config = dict(
    dataset='photos with spoken descriptions (Open Images, Localized Narratives)',
    image_size=32,
    crop_scale_min=0.5,
    color_jitter=0.2,
    task='deblurring',
    attention=True,
    upsampling='pixel_shuffle',
    residual_init='zero_last',
    beta1=0.95,
    max_precond_dim=1024,
    merge_dims=False,
    epochs=2.3,
    lr_schedule='linear',
    final_lr_fraction=0.1,
)
Rows from block 6, named by matrix and row number. Rows with one number belong to one attention dimension. Each number is 50 + 10 x the weight over its row's rms, rounded and kept within 0 to 99. All counts start at 0. After the name is the row's rms in percent of the matrix's.
# v: attention value (model.mid.1.attn.v.weight, 256x256), inputs 128-255
# proj: attention output (model.mid.1.attn.proj.weight, 256x256, transposed), outputs 128-255
v.15 119:44 67 40 66 50 53 44 53 66 55 67 50 65 47 60 47 59 48 40 50 59 40 50 52 52 26 46 53 45 55 50 61 50 44 38 46 51 24 56 78 59 53 44 51 51 55 54 41 40 35 45 62 32 36 49 51 42 43 58 47 41 49 23 49 33 43 52 48 47 44 44 57 47 46 66 40 45 44 42 59 55 39 65 50 53 68 45 52 48 62 54 50 50 65 57 38 32 46 51 51 38 47 48 51 58 57 57 50 34 57 50 47 66 37 39 53 42 52 53 61 34 66 51 36 51 43 57 48
proj.15 125:52 44 76 57 52 44 53 43 52 57 33 47 43 64 49 43 62 59 58 43 54 62 75 57 44 69 49 39 57 46 60 51 49 55 54 42 53 55 45 51 37 56 52 54 60 54 36 34 74 67 57 53 56 52 59 34 51 67 50 61 49 57 52 47 66 25 57 54 55 54 59 49 60 63 63 42 48 65 49 65 48 38 41 55 39 45 40 38 49 49 50 42 42 47 50 44 65 48 46 58 52 49 79 46 51 43 45 62 74 28 50 42 43 69 50 62 67 47 59 61 44 68 50 65 51 54 58 58
v.16 101:59 53 62 38 60 41 43 68 56 46 60 44 61 61 55 52 51 36 62 65 51 61 51 55 30 51 35 67 41 34 51 65 37 44 49 58 50 66 42 68 38 54 53 44 61 34 70 58 52 66 46 52 36 37 56 25 48 52 46 60 55 61 50 43 59 66 27 59 54 27 50 63 55 41 39 57 51 66 54 46 65 33 50 59 64 62 46 54 59 51 43 57 46 32 54 53 50 51 48 43 59 46 52 28 33 52 44 55 52 58 57 68 57 36 37 54 46 63 49 50 53 37 46 62 35 48 47 58
proj.16 094:42 40 30 62 44 55 47 26 55 41 52 61 33 53 54 50 49 45 42 39 45 58 58 66 57 53 48 44 52 52 48 32 61 48 50 58 41 49 49 43 57 39 44 48 56 40 39 48 37 47 43 43 54 59 37 69 62 43 50 47 48 38 61 65 51 39 63 40 44 61 37 22 32 49 61 35 53 38 44 45 42 69 35 40 45 44 61 37 54 55 63 59 50 71 40 64 55 38 57 64 49 65 57 57 60 50 63 42 54 42 43 64 49 32 56 43 33 42 36 50 41 50 66 44 52 53 41 72
v.17 093:62 59 43 35 57 38 39 59 52 48 41 64 33 57 45 57 58 64 52 55 59 55 62 41 40 45 61 38 55 47 43 58 42 43 53 59 68 58 60 53 51 73 52 43 48 48 52 61 35 56 49 47 42 57 35 35 56 48 48 63 23 50 58 50 46 41 71 48 69 43 37 50 46 45 40 50 36 53 59 59 75 53 47 41 48 67 50 52 44 39 55 45 43 76 50 51 55 39 46 50 50 40 35 44 50 56 62 58 51 52 54 66 56 36 47 49 56 58 59 59 32 53 46 38 40 49 56 41
proj.17 095:52 38 67 53 35 47 64 50 66 45 46 49 60 63 58 39 28 46 43 49 49 47 35 70 58 57 38 52 43 52 58 61 45 55 63 51 33 43 72 48 45 28 37 62 51 66 43 36 49 29 64 59 34 48 60 58 51 58 48 41 41 48 40 64 61 40 52 51 44 48 72 45 55 55 60 52 59 64 50 42 46 58 39 47 45 44 59 48 55 46 62 50 42 38 45 69 52 46 45 64 43 53 79 50 45 43 47 41 53 63 49 48 52 36 44 44 34 49 54 41 51 37 59 41 39 31 47 63
v.18 102:62 52 30 46 41 68 56 50 48 55 40 62 39 54 54 49 57 52 56 63 58 65 39 57 57 55 42 40 36 38 51 53 55 58 63 64 35 58 39 54 52 40 40 45 45 41 54 54 50 46 73 40 39 39 57 39 61 58 39 57 53 41 63 63 54 56 42 55 36 55 50 50 54 54 31 68 43 57 33 46 45 57 43 50 44 49 48 29 53 51 36 48 43 50 34 46 61 34 52 50 61 51 45 49 35 50 43 63 42 40 43 62 43 56 56 34 56 45 49 50 65 48 32 52 53 53 65 44
proj.18 100:35 40 57 70 59 45 55 49 42 38 59 49 73 55 41 47 35 47 57 50 45 47 50 45 45 43 32 56 57 55 42 40 46 34 35 45 67 53 56 30 38 50 41 42 52 35 51 69 37 39 41 45 43 58 46 79 36 45 48 38 51 51 37 32 40 55 57 39 65 25 37 41 36 49 52 40 62 59 57 47 54 37 64 52 47 47 75 63 44 72 70 57 44 56 55 57 29 50 38 60 57 51 48 46 54 37 74 36 48 54 51 55 46 31 52 81 34 64 39 47 41 48 58 49 41 57 49 61
v.19 096:61 51 60 43 49 50 50 64 39 32 49 51 58 59 51 43 38 56 53 54 32 64 38 60 59 65 61 45 64 45 34 50 39 54 55 41 50 49 42 36 58 46 55 56 63 53 60 70 58 52 50 42 45 36 65 32 46 49 33 69 50 63 49 46 49 42 62 62 49 39 45 30 56 52 39 53 55 60 57 49 57 43 32 36 59 50 48 61 52 47 54 41 53 51 42 52 49 30 54 47 56 60 48 57 18 41 44 52 54 52 44 57 39 52 71 46 46 52 51 40 57 36 42 43 50 56 74 42
proj.19 107:41 61 31 47 60 56 52 51 55 49 51 57 60 43 37 43 34 48 49 53 56 32 64 61 36 36 39 43 30 66 34 40 49 41 21 56 45 54 68 41 57 56 19 33 40 55 59 58 32 48 59 57 41 51 42 67 44 59 37 45 62 42 43 57 50 66 46 49 50 62 38 52 44 51 58 63 62 34 63 45 30 53 48 55 53 51 44 47 51 45 48 58 43 58 59 46 49 57 37 59 53 50 57 69 70 61 54 50 52 62 54 55 46 17 61 49 48 58 38 43 55 41 47 59 46 40 53 64
v.20 100:50 47 35 65 42 57 49 45 42 48 60 38 64 40 54 42 57 34 50 26 69 66 41 54 50 36 63 57 68 57 52 66 59 36 51 46 35 57 55 55 44 44 74 38 43 54 60 37 33 70 38 49 46 53 53 69 46 48 39 45 42 57 52 44 48 42 34 46 60 63 31 63 49 66 56 42 50 43 41 57 66 52 69 57 49 69 54 43 47 38 66 42 54 42 35 53 51 45 44 37 62 42 44 36 62 43 45 52 46 43 53 54 56 48 52 38 48 50 50 44 60 53 42 61 66 49 38 29
proj.20 102:56 45 59 36 38 57 38 64 48 79 45 45 60 53 51 61 54 53 52 60 54 39 70 57 39 56 41 48 46 40 48 51 43 54 56 44 61 48 42 66 28 67 53 57 58 61 39 65 51 65 71 34 62 50 45 50 48 72 59 39 44 49 52 54 61 39 60 41 38 33 65 38 84 48 55 49 39 62 55 67 57 53 49 43 40 27 37 36 47 60 44 62 52 60 57 53 46 47 55 51 46 48 53 60 46 50 40 48 57 52 41 44 39 57 44 53 48 43 57 61 31 53 50 56 51 58 58 52
v.21 102:47 55 57 54 41 51 55 25 56 39 29 46 52 52 62 49 61 65 63 50 56 71 39 74 62 59 48 45 44 51 60 38 52 37 62 44 37 55 42 55 52 45 39 57 43 51 47 60 54 45 67 46 43 48 57 54 59 70 46 49 50 49 64 44 51 40 60 39 40 65 29 44 43 43 45 54 48 33 39 42 32 66 39 53 63 47 48 46 60 48 51 34 44 41 46 32 61 36 37 44 60 64 42 58 56 58 55 46 55 52 47 54 30 42 44 44 55 54 44 49 68 42 43 58 48 53 65 37
proj.21 103:42 50 39 43 67 53 51 69 41 55 62 52 53 39 36 54 35 64 42 34 46 34 46 34 51 27 56 48 60 49 21 57 45 60 51 56 55 44 58 38 66 47 45 37 48 36 62 63 28 41 38 54 51 52 55 46 37 49 46 50 54 43 56 64 44 47 39 60 66 42 52 64 36 45 43 54 53 56 54 52 64 50 49 43 58 43 55 50 55 61 57 53 62 52 49 64 46 48 51 49 59 42 60 40 57 53 50 65 28 74 41 72 55 32 66 47 35 68 47 40 37 57 59 65 51 40 40 59
v.22 112:38 52 55 39 45 49 35 43 73 57 54 43 58 50 63 47 58 72 60 46 69 40 43 51 55 40 30 52 62 52 43 50 47 53 48 52 55 34 67 49 51 44 58 62 46 38 44 64 35 44 41 44 38 59 45 50 56 50 52 49 47 66 43 46 49 51 55 40 52 55 40 49 55 45 59 29 47 40 43 58 46 39 45 55 60 69 61 61 51 36 48 29 43 54 41 54 37 51 41 40 50 50 31 52 59 44 72 59 44 48 41 42 51 56 46 46 50 60 47 47 67 56 45 38 63 34 42 43
proj.22 116:48 37 65 50 35 61 46 40 39 55 32 33 41 48 60 41 49 56 43 49 49 57 55 55 40 58 60 57 37 19 49 45 39 60 46 54 51 59 45 58 37 56 56 47 66 74 46 31 58 58 56 48 60 38 46 43 51 77 53 38 56 46 74 59 67 40 41 57 52 43 53 51 49 63 37 52 43 55 56 52 57 43 56 47 33 42 40 31 50 52 42 45 59 39 50 50 55 41 38 47 40 57 66 42 45 45 35 63 65 45 55 38 45 48 43 48 40 31 58 52 41 61 55 75 32 61 59 60
v.23 099:62 48 61 62 44 68 50 35 76 41 32 48 41 42 59 46 33 72 61 40 34 60 44 48 52 51 43 44 52 56 51 43 46 42 68 44 55 48 38 60 52 34 54 48 39 57 40 46 48 41 39 72 54 41 49 51 54 46 53 37 49 42 82 62 50 42 54 34 39 42 42 56 50 60 64 59 63 46 51 59 38 55 35 36 58 67 51 41 39 47 57 37 60 65 57 35 46 46 53 48 53 56 39 51 48 34 61 37 45 29 40 52 43 53 61 62 52 46 41 51 43 67 52 63 36 61 42 30
proj.23 101:44 44 33 48 55 50 46 63 34 54 55 56 58 45 40 48 67 62 21 59 63 54 54 25 47 48 63 64 73 75 50 45 52 47 34 39 47 55 57 45 60 54 61 40 65 46 71 40 44 56 39 56 59 35 46 35 45 41 60 59 42 52 37 57 49 62 43 54 45 58 42 67 51 43 48 41 43 52 57 34 50 49 64 67 49 56 59 63 63 68 46 49 43 39 49 66 60 36 61 58 56 48 67 27 57 43 36 65 59 55 63 64 54 60 55 60 64 41 60 47 46 46 54 46 50 48 42 53
v.24 102:49 55 56 47 62 46 47 51 42 50 75 44 48 38 49 45 44 49 54 69 47 67 54 39 56 70 60 56 53 40 31 43 51 22 51 38 65 64 48 41 54 35 56 42 53 44 50 45 65 58 41 28 61 48 40 42 43 46 43 55 44 54 40 41 55 58 54 50 56 37 58 42 61 54 43 52 48 29 46 50 59 40 50 34 33 41 56 54 48 60 44 71 55 46 44 62 48 39 60 63 36 49 61 51 59 55 43 59 68 68 54 50 38 62 55 45 46 39 57 53 40 41 40 55 59 63 61 71
proj.24 107:40 42 41 38 52 60 51 55 60 34 24 54 36 52 76 64 43 43 38 47 31 42 45 35 57 40 36 33 46 46 52 57 58 65 41 51 26 48 50 66 52 58 41 40 46 58 61 47 41 51 45 53 31 50 59 48 50 51 34 46 56 41 63 55 55 68 56 43 57 63 62 43 45 46 50 48 50 49 58 41 60 70 42 50 64 56 56 55 51 40 57 36 50 50 45 39 43 58 59 64 48 49 41 58 44 53 58 61 44 45 65 42 55 35 54 43 46 50 20 42 75 38 56 46 44 47 32 63
v.25 096:49 71 46 48 49 50 30 54 51 72 33 46 59 69 46 46 50 39 45 49 48 51 69 48 46 64 69 35 58 62 53 48 74 35 45 47 61 54 65 48 68 48 27 33 53 61 36 54 42 45 55 60 55 24 65 43 43 46 51 46 27 45 35 47 47 60 48 56 48 39 46 40 43 34 72 58 35 50 56 32 48 37 51 43 37 39 40 64 50 46 61 43 53 50 57 55 49 55 42 48 35 46 32 47 73 67 47 54 57 45 54 52 49 47 54 64 36 39 68 70 32 54 49 53 39 55 66 43
proj.25 095:48 64 66 56 54 42 58 50 57 47 43 58 54 45 54 54 60 74 50 49 55 47 52 33 63 55 39 50 45 44 51 66 50 63 45 62 29 41 46 53 44 58 63 53 45 73 59 41 58 55 74 38 40 64 59 47 52 60 43 55 56 37 60 44 59 56 59 59 47 68 62 62 38 61 57 41 63 60 50 69 48 42 50 52 57 72 66 45 55 40 43 20 57 57 47 56 54 48 51 58 51 53 55 60 39 47 60 51 53 57 66 50 58 52 53 42 57 55 44 41 70 32 56 46 67 44 52 49
v.26 122:39 58 53 48 44 47 63 39 53 49 47 46 49 55 59 39 46 60 47 51 53 55 51 56 46 42 41 49 50 41 65 48 38 62 39 40 50 27 60 73 48 51 34 57 46 50 63 63 32 49 55 63 41 35 38 61 53 55 58 56 59 55 47 54 61 55 40 41 60 49 53 52 34 56 65 46 52 78 47 48 40 58 57 72 57 62 31 41 40 44 56 50 36 50 65 54 40 35 55 47 64 51 48 41 35 44 66 53 35 57 54 38 43 52 41 43 58 52 42 57 50 60 49 61 49 48 42 52
proj.26 121:57 44 64 53 46 42 42 49 43 63 65 49 45 40 44 49 56 44 40 51 43 50 52 56 50 58 57 51 50 51 53 53 49 32 69 71 62 62 32 47 43 44 73 47 55 49 23 44 68 50 48 42 72 40 53 40 55 46 63 49 33 38 39 44 56 27 43 59 48 46 46 43 49 55 41 41 46 55 62 49 61 52 41 49 38 47 58 53 63 59 41 56 60 46 45 40 41 37 39 55 36 41 55 41 44 49 23 51 57 42 34 57 46 59 52 59 49 40 65 55 24 64 51 57 30 44 66 58
v.27 098:49 51 50 51 36 42 68 38 72 56 53 56 25 47 48 35 45 69 52 73 46 49 63 58 45 73 41 36 51 52 49 52 66 41 55 49 40 29 51 47 54 50 57 34 61 58 37 63 37 66 68 65 60 54 54 39 38 66 78 61 45 63 42 52 54 53 50 36 65 33 43 42 73 42 44 31 36 47 29 52 39 40 48 45 48 50 57 54 42 63 65 45 51 37 39 49 47 44 45 43 35 58 46 41 47 59 45 44 56 63 46 59 58 51 55 36 36 56 49 42 44 53 55 45 55 54 66 48
proj.27 102:57 55 48 48 43 44 36 48 39 57 44 46 59 37 52 58 44 40 48 39 50 42 58 30 53 38 52 58 47 51 47 57 47 56 61 54 33 48 41 64 54 50 50 54 42 66 69 40 71 71 28 40 65 48 50 42 71 53 37 52 58 28 60 65 60 44 58 53 45 55 56 43 33 50 41 64 53 40 46 49 56 53 46 32 59 57 36 47 41 43 52 55 47 52 40 50 34 58 50 53 70 34 59 49 54 67 49 63 63 25 77 43 58 33 53 63 53 51 32 55 65 49 39 38 32 47 36 59
v.28 113:57 70 47 44 53 42 35 38 60 51 51 46 45 34 57 53 41 55 45 37 46 67 34 41 59 59 45 52 54 38 47 56 50 30 59 39 57 67 66 40 63 61 45 40 36 58 31 44 49 56 42 33 40 60 51 39 47 44 51 40 54 57 65 47 43 60 50 52 53 48 40 59 32 39 85 30 54 34 39 41 50 36 51 48 76 56 55 58 37 51 53 51 66 59 61 46 58 21 60 52 50 47 33 38 84 42 56 51 50 62 56 50 50 62 43 48 35 57 50 41 55 49 56 51 58 47 41 53
proj.28 113:46 49 47 53 47 52 52 74 47 55 58 51 55 59 47 53 56 59 61 57 48 44 53 54 58 40 49 50 49 45 40 42 45 69 39 57 30 37 36 57 57 52 59 54 61 51 57 60 45 50 56 63 68 46 49 38 48 59 37 45 45 32 55 60 63 49 39 41 50 53 63 35 52 61 22 43 48 58 65 60 56 46 43 29 39 52 40 53 57 43 51 28 50 36 55 73 43 57 49 56 49 46 52 40 36 76 35 70 50 67 59 54 42 43 54 28 43 30 63 49 54 59 69 46 47 32 49 41
v.29 102:54 42 62 51 60 57 44 57 48 35 60 56 60 37 51 80 45 23 47 60 53 49 35 54 38 47 61 54 45 39 45 46 53 45 63 54 53 57 59 29 54 34 57 57 51 42 44 57 54 54 70 49 62 49 59 32 40 53 38 40 56 46 57 50 41 31 42 65 43 51 63 59 49 66 35 43 48 40 46 48 57 45 35 35 40 51 60 58 58 41 43 53 54 53 41 53 33 48 53 53 45 33 45 45 44 43 36 58 54 44 34 67 61 56 59 55 52 62 52 29 39 45 42 43 70 68 52 62
proj.29 102:40 49 38 48 41 66 46 47 57 50 26 53 28 48 58 36 51 61 64 42 38 44 63 57 50 42 36 31 37 47 46 61 42 54 33 47 35 54 57 47 53 37 41 41 45 44 63 40 48 52 37 37 24 35 42 53 50 50 45 41 49 53 71 48 45 74 57 33 45 55 48 41 57 34 57 64 53 61 51 44 47 57 61 56 57 38 61 55 40 62 41 50 53 39 48 50 50 55 62 65 58 75 61 46 53 42 62 27 53 57 51 48 47 31 39 49 45 54 46 43 66 53 52 60 50 49 34 56
v.30 102:52 55 65 48 66 41 35 45 53 56 61 33 57 52 44 47 43 60 59 53 48 45 48 59 58 58 41 55 37 39 43 52 57 53 50 52 71 58 58 38 51 55 45 47 67 57 44 66 68 49 53 33 50 47 56 50 64 62 43 55 47 43 57 38 52 49 57 49 45 52 32 51 53 52 51 44 55 53 69 44 56 40 49 44 55 34 70 40 50 36 65 46 65 64 48 42 49 60 54 53 55 41 51 41 34 44 57 35 64 64 48 45 45 53 49 42 52 59 41 41 60 37 54 47 44 54 50 52
proj.30 101:58 47 32 42 53 50 40 46 46 42 49 55 58 45 57 57 58 72 58 53 51 49 42 45 62 59 56 45 61 45 60 48 39 62 38 54 53 48 50 54 51 39 43 57 38 52 42 50 21 32 43 70 59 50 46 41 52 46 39 27 55 56 52 60 65 54 57 51 59 55 58 59 40 45 55 48 43 44 48 55 36 59 48 30 51 61 48 60 48 43 50 45 51 29 37 60 58 46 49 53 51 62 55 44 55 54 40 68 32 42 56 60 43 22 51 43 40 58 61 55 25 53 43 42 41 24 55 67
v.31 098:53 53 53 61 47 59 61 39 34 59 48 66 51 65 47 40 60 46 64 24 50 54 48 52 64 48 52 50 41 47 54 41 44 51 65 38 41 53 30 56 30 48 37 53 57 63 58 56 48 51 66 65 48 62 51 54 51 45 46 46 67 43 55 55 66 28 37 37 56 67 48 48 50 51 40 67 46 58 39 45 51 51 58 40 42 53 47 42 43 53 61 52 44 38 48 44 58 23 55 60 49 54 33 57 57 42 54 65 60 33 31 32 58 39 45 71 35 48 48 37 64 55 45 65 44 51 48 33
proj.31 106:53 59 55 47 63 53 45 76 59 43 52 53 58 47 44 44 42 40 54 52 50 44 61 44 40 66 49 53 56 58 48 53 49 33 36 65 52 62 66 45 52 47 55 59 54 33 64 59 45 59 47 34 39 43 50 60 49 49 54 57 37 53 37 44 37 60 57 64 43 42 56 36 49 64 57 35 49 48 36 51 48 68 52 48 63 30 50 50 55 58 55 52 51 48 50 43 42 51 52 41 76 40 46 45 47 56 41 49 32 72 50 66 46 39 70 47 59 49 46 64 37 52 55 43 69 67 58 54
v.32 109:55 69 48 53 45 43 46 35 40 52 77 46 33 71 50 49 53 56 60 56 43 47 42 42 47 46 46 52 52 47 50 53 54 59 57 49 58 53 54 50 54 37 55 44 52 37 60 48 59 49 47 60 49 45 55 45 46 55 49 37 28 44 44 58 66 42 35 52 29 62 56 57 61 63 53 46 55 34 36 46 40 39 62 36 59 48 45 48 39 57 46 34 39 66 37 53 53 45 39 55 57 54 39 40 49 42 39 47 45 45 53 37 56 69 45 64 67 57 57 71 44 73 67 51 27 44 43 45
proj.32 109:35 52 54 60 55 54 62 58 67 51 44 66 65 66 49 46 61 42 43 51 56 65 45 64 52 37 53 48 40 55 78 53 47 75 41 42 60 59 46 54 67 41 54 60 60 53 60 47 60 55 34 22 39 46 45 38 45 55 53 46 52 62 66 58 64 52 58 36 50 32 58 29 32 33 18 48 49 68 63 51 70 57 56 52 73 45 45 60 53 33 60 51 55 47 57 52 57 35 39 64 47 51 46 56 44 40 54 49 52 53 47 56 51 37 69 50 56 53 48 48 38 38 34 57 63 54 41 40
v.33 116:48 40 59 50 44 31 52 53 34 44 58 49 49 36 52 45 49 46 59 42 53 57 52 39 65 65 50 67 48 41 43 51 54 60 41 35 46 48 44 41 46 52 40 39 49 59 57 57 55 41 48 46 40 50 54 71 56 54 49 56 63 54 64 44 48 63 71 51 65 55 29 32 50 51 30 64 38 60 44 39 41 32 59 67 46 55 56 53 48 68 52 54 57 39 57 34 45 49 55 53 40 49 64 55 32 41 46 38 32 52 46 48 67 27 62 26 56 52 34 49 62 39 48 60 55 35 61 33
proj.33 108:54 56 44 38 34 46 52 44 42 48 39 47 42 50 59 49 50 40 35 40 57 33 67 53 40 45 56 58 57 54 51 27 38 39 56 48 63 43 41 47 38 60 48 57 47 49 42 46 40 60 53 77 55 58 53 60 51 23 65 43 67 48 51 48 49 38 34 46 38 43 52 72 54 64 56 45 45 25 23 56 40 76 39 34 38 51 56 35 55 42 48 53 52 58 46 59 40 61 61 43 47 38 56 43 50 56 53 56 46 39 57 15 35 58 35 51 32 45 63 62 52 51 59 46 35 57 49 52
v.34 095:53 65 52 36 51 32 54 49 52 55 51 37 42 53 32 53 42 55 36 54 47 60 66 47 33 47 30 46 67 40 59 38 47 40 50 54 55 61 61 65 42 40 32 53 47 57 46 35 52 36 50 58 46 49 36 37 56 39 68 45 52 44 48 27 67 54 63 46 47 49 51 50 49 40 50 59 68 63 66 62 47 45 56 42 60 30 57 64 54 55 60 46 26 53 68 48 70 46 61 49 69 65 64 41 78 41 53 55 42 45 50 70 50 59 22 54 55 53 54 44 45 57 64 60 61 62 59 45
proj.34 090:46 63 37 64 57 52 45 41 52 31 58 53 55 52 41 54 65 50 57 44 49 65 43 48 52 57 49 51 50 47 66 46 64 54 57 52 49 42 32 67 38 45 61 46 51 55 48 52 61 43 48 29 56 61 53 45 34 68 42 45 61 47 43 60 44 30 47 45 47 68 45 64 55 54 50 33 65 65 47 28 47 59 47 67 64 64 43 31 60 29 60 56 69 32 44 36 44 43 45 62 55 43 36 57 51 57 44 52 44 51 42 58 55 32 40 55 57 66 43 61 46 46 59 51 45 41 55 45
v.35 109:44 47 59 55 31 38 57 37 55 56 50 45 47 32 38 51 51 70 62 51 46 74 35 49 62 46 38 53 50 31 37 56 63 37 24 59 60 43 65 59 46 72 31 60 55 55 53 65 30 51 80 46 45 49 62 47 61 33 54 54 45 38 74 44 36 48 56 41 47 43 53 44 72 39 33 31 42 58 45 28 43 20 53 46 61 53 53 55 54 55 52 35 48 58 39 44 57 52 55 58 58 35 60 44 60 37 43 32 50 53 63 58 44 61 44 45 46 56 46 57 52 37 64 48 29 53 48 48
proj.35 108:63 49 30 40 57 33 46 48 55 43 48 55 47 61 49 48 58 41 49 47 52 41 70 40 63 52 51 41 58 41 70 32 37 37 38 55 46 51 57 57 70 50 52 46 55 40 47 36 54 38 50 44 27 46 36 37 23 52 58 27 36 64 44 39 52 53 42 47 20 69 39 59 39 46 42 31 58 38 53 54 44 45 53 50 36 55 44 48 40 42 49 55 39 50 49 40 46 48 41 55 43 52 31 47 49 56 40 63 54 40 51 48 63 47 43 66 41 44 63 62 47 50 61 47 53 40 52 46
v.36 103:46 52 44 63 54 75 41 39 71 48 65 53 53 44 75 58 50 37 63 45 53 50 53 44 57 61 39 48 65 50 55 43 49 40 54 54 57 41 46 38 53 43 49 57 55 42 59 43 67 28 53 39 60 47 52 56 38 52 40 57 47 50 51 48 35 47 33 33 39 54 53 58 49 40 54 60 47 54 55 61 60 45 50 53 50 42 57 39 62 47 51 65 70 58 52 58 43 54 37 54 40 43 38 27 50 50 39 52 59 31 53 42 45 48 62 66 51 41 39 59 51 47 47 60 43 32 48 52
proj.36 097:41 43 63 40 49 55 52 36 61 39 42 49 47 59 59 42 63 55 30 70 49 60 46 50 48 55 41 64 41 62 63 56 48 38 54 41 61 55 49 55 39 49 66 61 45 35 38 52 50 52 40 51 54 49 48 32 50 39 54 55 23 55 37 57 38 62 52 48 60 45 73 25 46 36 54 60 58 49 66 47 44 64 52 45 46 44 48 53 50 52 47 55 48 61 52 55 56 45 50 39 39 46 45 46 45 40 47 50 47 73 31 47 55 49 55 51 64 41 46 62 42 54 50 49 69 61 53 56
v.37 098:66 54 59 49 56 56 74 56 55 56 44 33 53 40 50 51 43 60 28 43 59 47 59 48 59 55 44 58 63 79 63 48 31 31 67 42 42 49 55 36 40 55 57 74 42 54 37 44 47 52 54 48 56 46 43 67 45 59 43 46 53 38 36 44 61 50 48 55 35 50 57 55 53 57 42 54 50 56 45 53 50 74 31 53 63 42 51 55 38 56 47 44 45 28 49 53 40 51 46 65 36 48 51 46 51 65 62 51 46 59 61 55 60 40 54 41 40 52 44 49 59 52 63 53 30 54 33 34
proj.37 099:39 61 62 42 47 47 51 52 63 57 55 47 45 63 58 60 54 44 62 52 46 64 67 67 42 57 54 52 45 67 55 42 44 60 63 63 67 41 52 63 48 60 47 68 68 57 39 60 45 44 55 59 64 54 65 49 45 52 75 50 65 66 37 44 51 36 41 74 49 64 55 48 52 53 55 54 43 48 52 49 35 49 71 47 41 58 48 34 47 52 58 70 48 77 56 49 52 48 50 43 53 51 61 49 28 45 56 44 41 39 43 55 53 59 30 41 59 60 39 50 50 47 38 48 60 47 67 55
v.38 134:52 54 56 65 54 41 42 60 47 41 72 33 45 29 55 59 39 55 83 50 39 46 42 39 49 58 44 44 38 56 55 53 47 41 45 49 53 45 80 42 53 45 37 52 63 47 51 43 39 62 53 51 63 46 59 54 51 51 51 54 61 58 53 46 41 49 50 33 44 48 61 40 35 49 48 37 41 50 33 41 37 57 60 60 53 58 64 54 37 49 43 63 93 51 40 34 48 67 64 61 53 48 45 36 49 62 62 45 41 33 40 50 65 52 48 35 45 46 43 64 59 54 50 52 33 51 66 54
proj.38 123:41 53 61 51 39 41 61 42 49 55 42 43 54 42 75 39 57 26 17 57 56 50 61 59 50 40 47 65 68 48 74 38 46 51 40 44 61 41 55 53 52 61 42 49 53 22 40 51 58 43 54 59 38 52 27 42 37 48 53 32 46 70 59 49 39 47 31 57 41 51 48 40 62 47 62 52 61 52 60 52 52 48 45 45 48 45 42 51 53 47 36 54 05 63 55 62 46 35 55 50 39 35 54 59 40 45 42 58 65 71 48 44 56 45 42 48 46 51 52 61 43 48 47 61 43 59 46 67
v.39 100:39 43 52 51 57 55 38 54 39 51 76 41 44 62 62 60 68 55 43 42 39 46 50 34 50 51 34 39 29 46 53 44 41 50 51 45 51 62 52 27 59 36 58 67 56 39 48 43 40 47 67 42 55 55 53 50 47 39 31 61 45 62 54 52 60 62 46 52 55 45 49 48 50 41 50 68 48 45 61 45 25 58 50 45 40 47 38 36 38 70 66 66 50 53 51 52 65 55 48 71 57 52 46 50 37 52 64 63 55 56 75 41 72 64 48 58 56 34 46 66 59 40 51 63 37 57 46 69
proj.39 101:44 34 52 49 41 53 49 57 60 55 53 55 41 38 53 50 48 42 37 48 58 47 38 72 34 42 53 68 52 64 53 52 58 55 46 36 68 35 63 38 33 60 43 29 40 58 64 53 57 51 46 40 58 41 40 61 48 70 59 53 60 65 57 42 53 54 49 26 68 54 50 40 59 65 55 40 20 52 48 53 51 54 44 57 35 60 52 50 61 41 35 55 40 48 46 27 38 52 55 49 44 74 51 54 35 56 56 51 45 43 54 55 42 55 60 33 42 51 38 32 44 45 56 39 65 34 51 56
v.40 110:52 55 58 31 70 53 57 54 48 52 92 38 42 62 61 71 59 53 80 50 46 41 43 47 50 41 54 43 40 54 53 46 60 61 44 48 34 49 50 44 59 41 64 34 43 51 53 47 52 48 40 52 65 49 35 42 44 61 55 41 40 50 44 52 37 47 48 50 35 56 62 28 43 40 45 49 46 32 37 59 49 66 49 60 41 60 33 39 55 42 46 56 68 45 31 49 48 66 47 51 48 59 45 49 44 72 32 50 43 43 64 43 59 62 52 59 68 37 54 53 48 67 48 50 44 38 52 67
proj.40 103:41 58 63 69 51 73 61 57 47 41 29 56 62 37 37 27 49 56 11 51 47 67 43 43 44 38 65 72 54 39 64 48 51 61 42 48 61 58 49 43 34 56 60 59 82 48 60 59 58 68 44 48 50 42 63 47 47 62 40 53 45 57 58 56 55 43 47 59 55 36 61 43 48 39 46 47 51 57 62 52 57 47 59 47 62 45 54 59 50 56 65 44 48 46 61 45 62 39 70 51 53 33 36 60 50 44 61 68 66 73 54 58 51 62 49 50 57 60 45 61 61 41 46 79 59 40 50 49
v.41 101:47 46 60 44 59 58 61 48 35 53 73 41 33 66 49 62 52 36 51 54 36 54 59 54 48 39 29 41 46 41 44 51 63 66 74 43 47 42 37 38 56 56 50 44 40 56 38 42 71 55 42 64 49 41 62 27 48 36 44 50 67 55 37 54 61 53 60 48 55 36 60 58 61 64 63 56 52 68 52 49 57 69 60 42 54 39 50 67 41 61 49 70 67 33 54 57 50 52 34 40 56 51 44 38 38 46 53 45 51 41 37 35 54 63 54 50 58 36 39 54 46 46 34 54 52 68 50 55
proj.41 099:41 32 38 35 56 48 45 56 64 54 48 47 46 52 55 43 47 60 42 42 32 45 50 35 46 55 51 61 55 66 35 31 46 52 54 51 41 73 55 31 41 54 71 51 47 50 61 50 51 59 64 44 50 50 68 42 62 63 41 63 61 63 58 59 54 44 50 53 71 50 61 25 54 56 53 67 46 34 37 41 54 67 49 50 32 59 49 32 64 51 30 49 54 53 33 49 41 46 60 47 40 54 54 39 44 53 41 38 45 49 58 57 48 42 53 40 57 64 44 45 48 56 60 50 34 38 58 39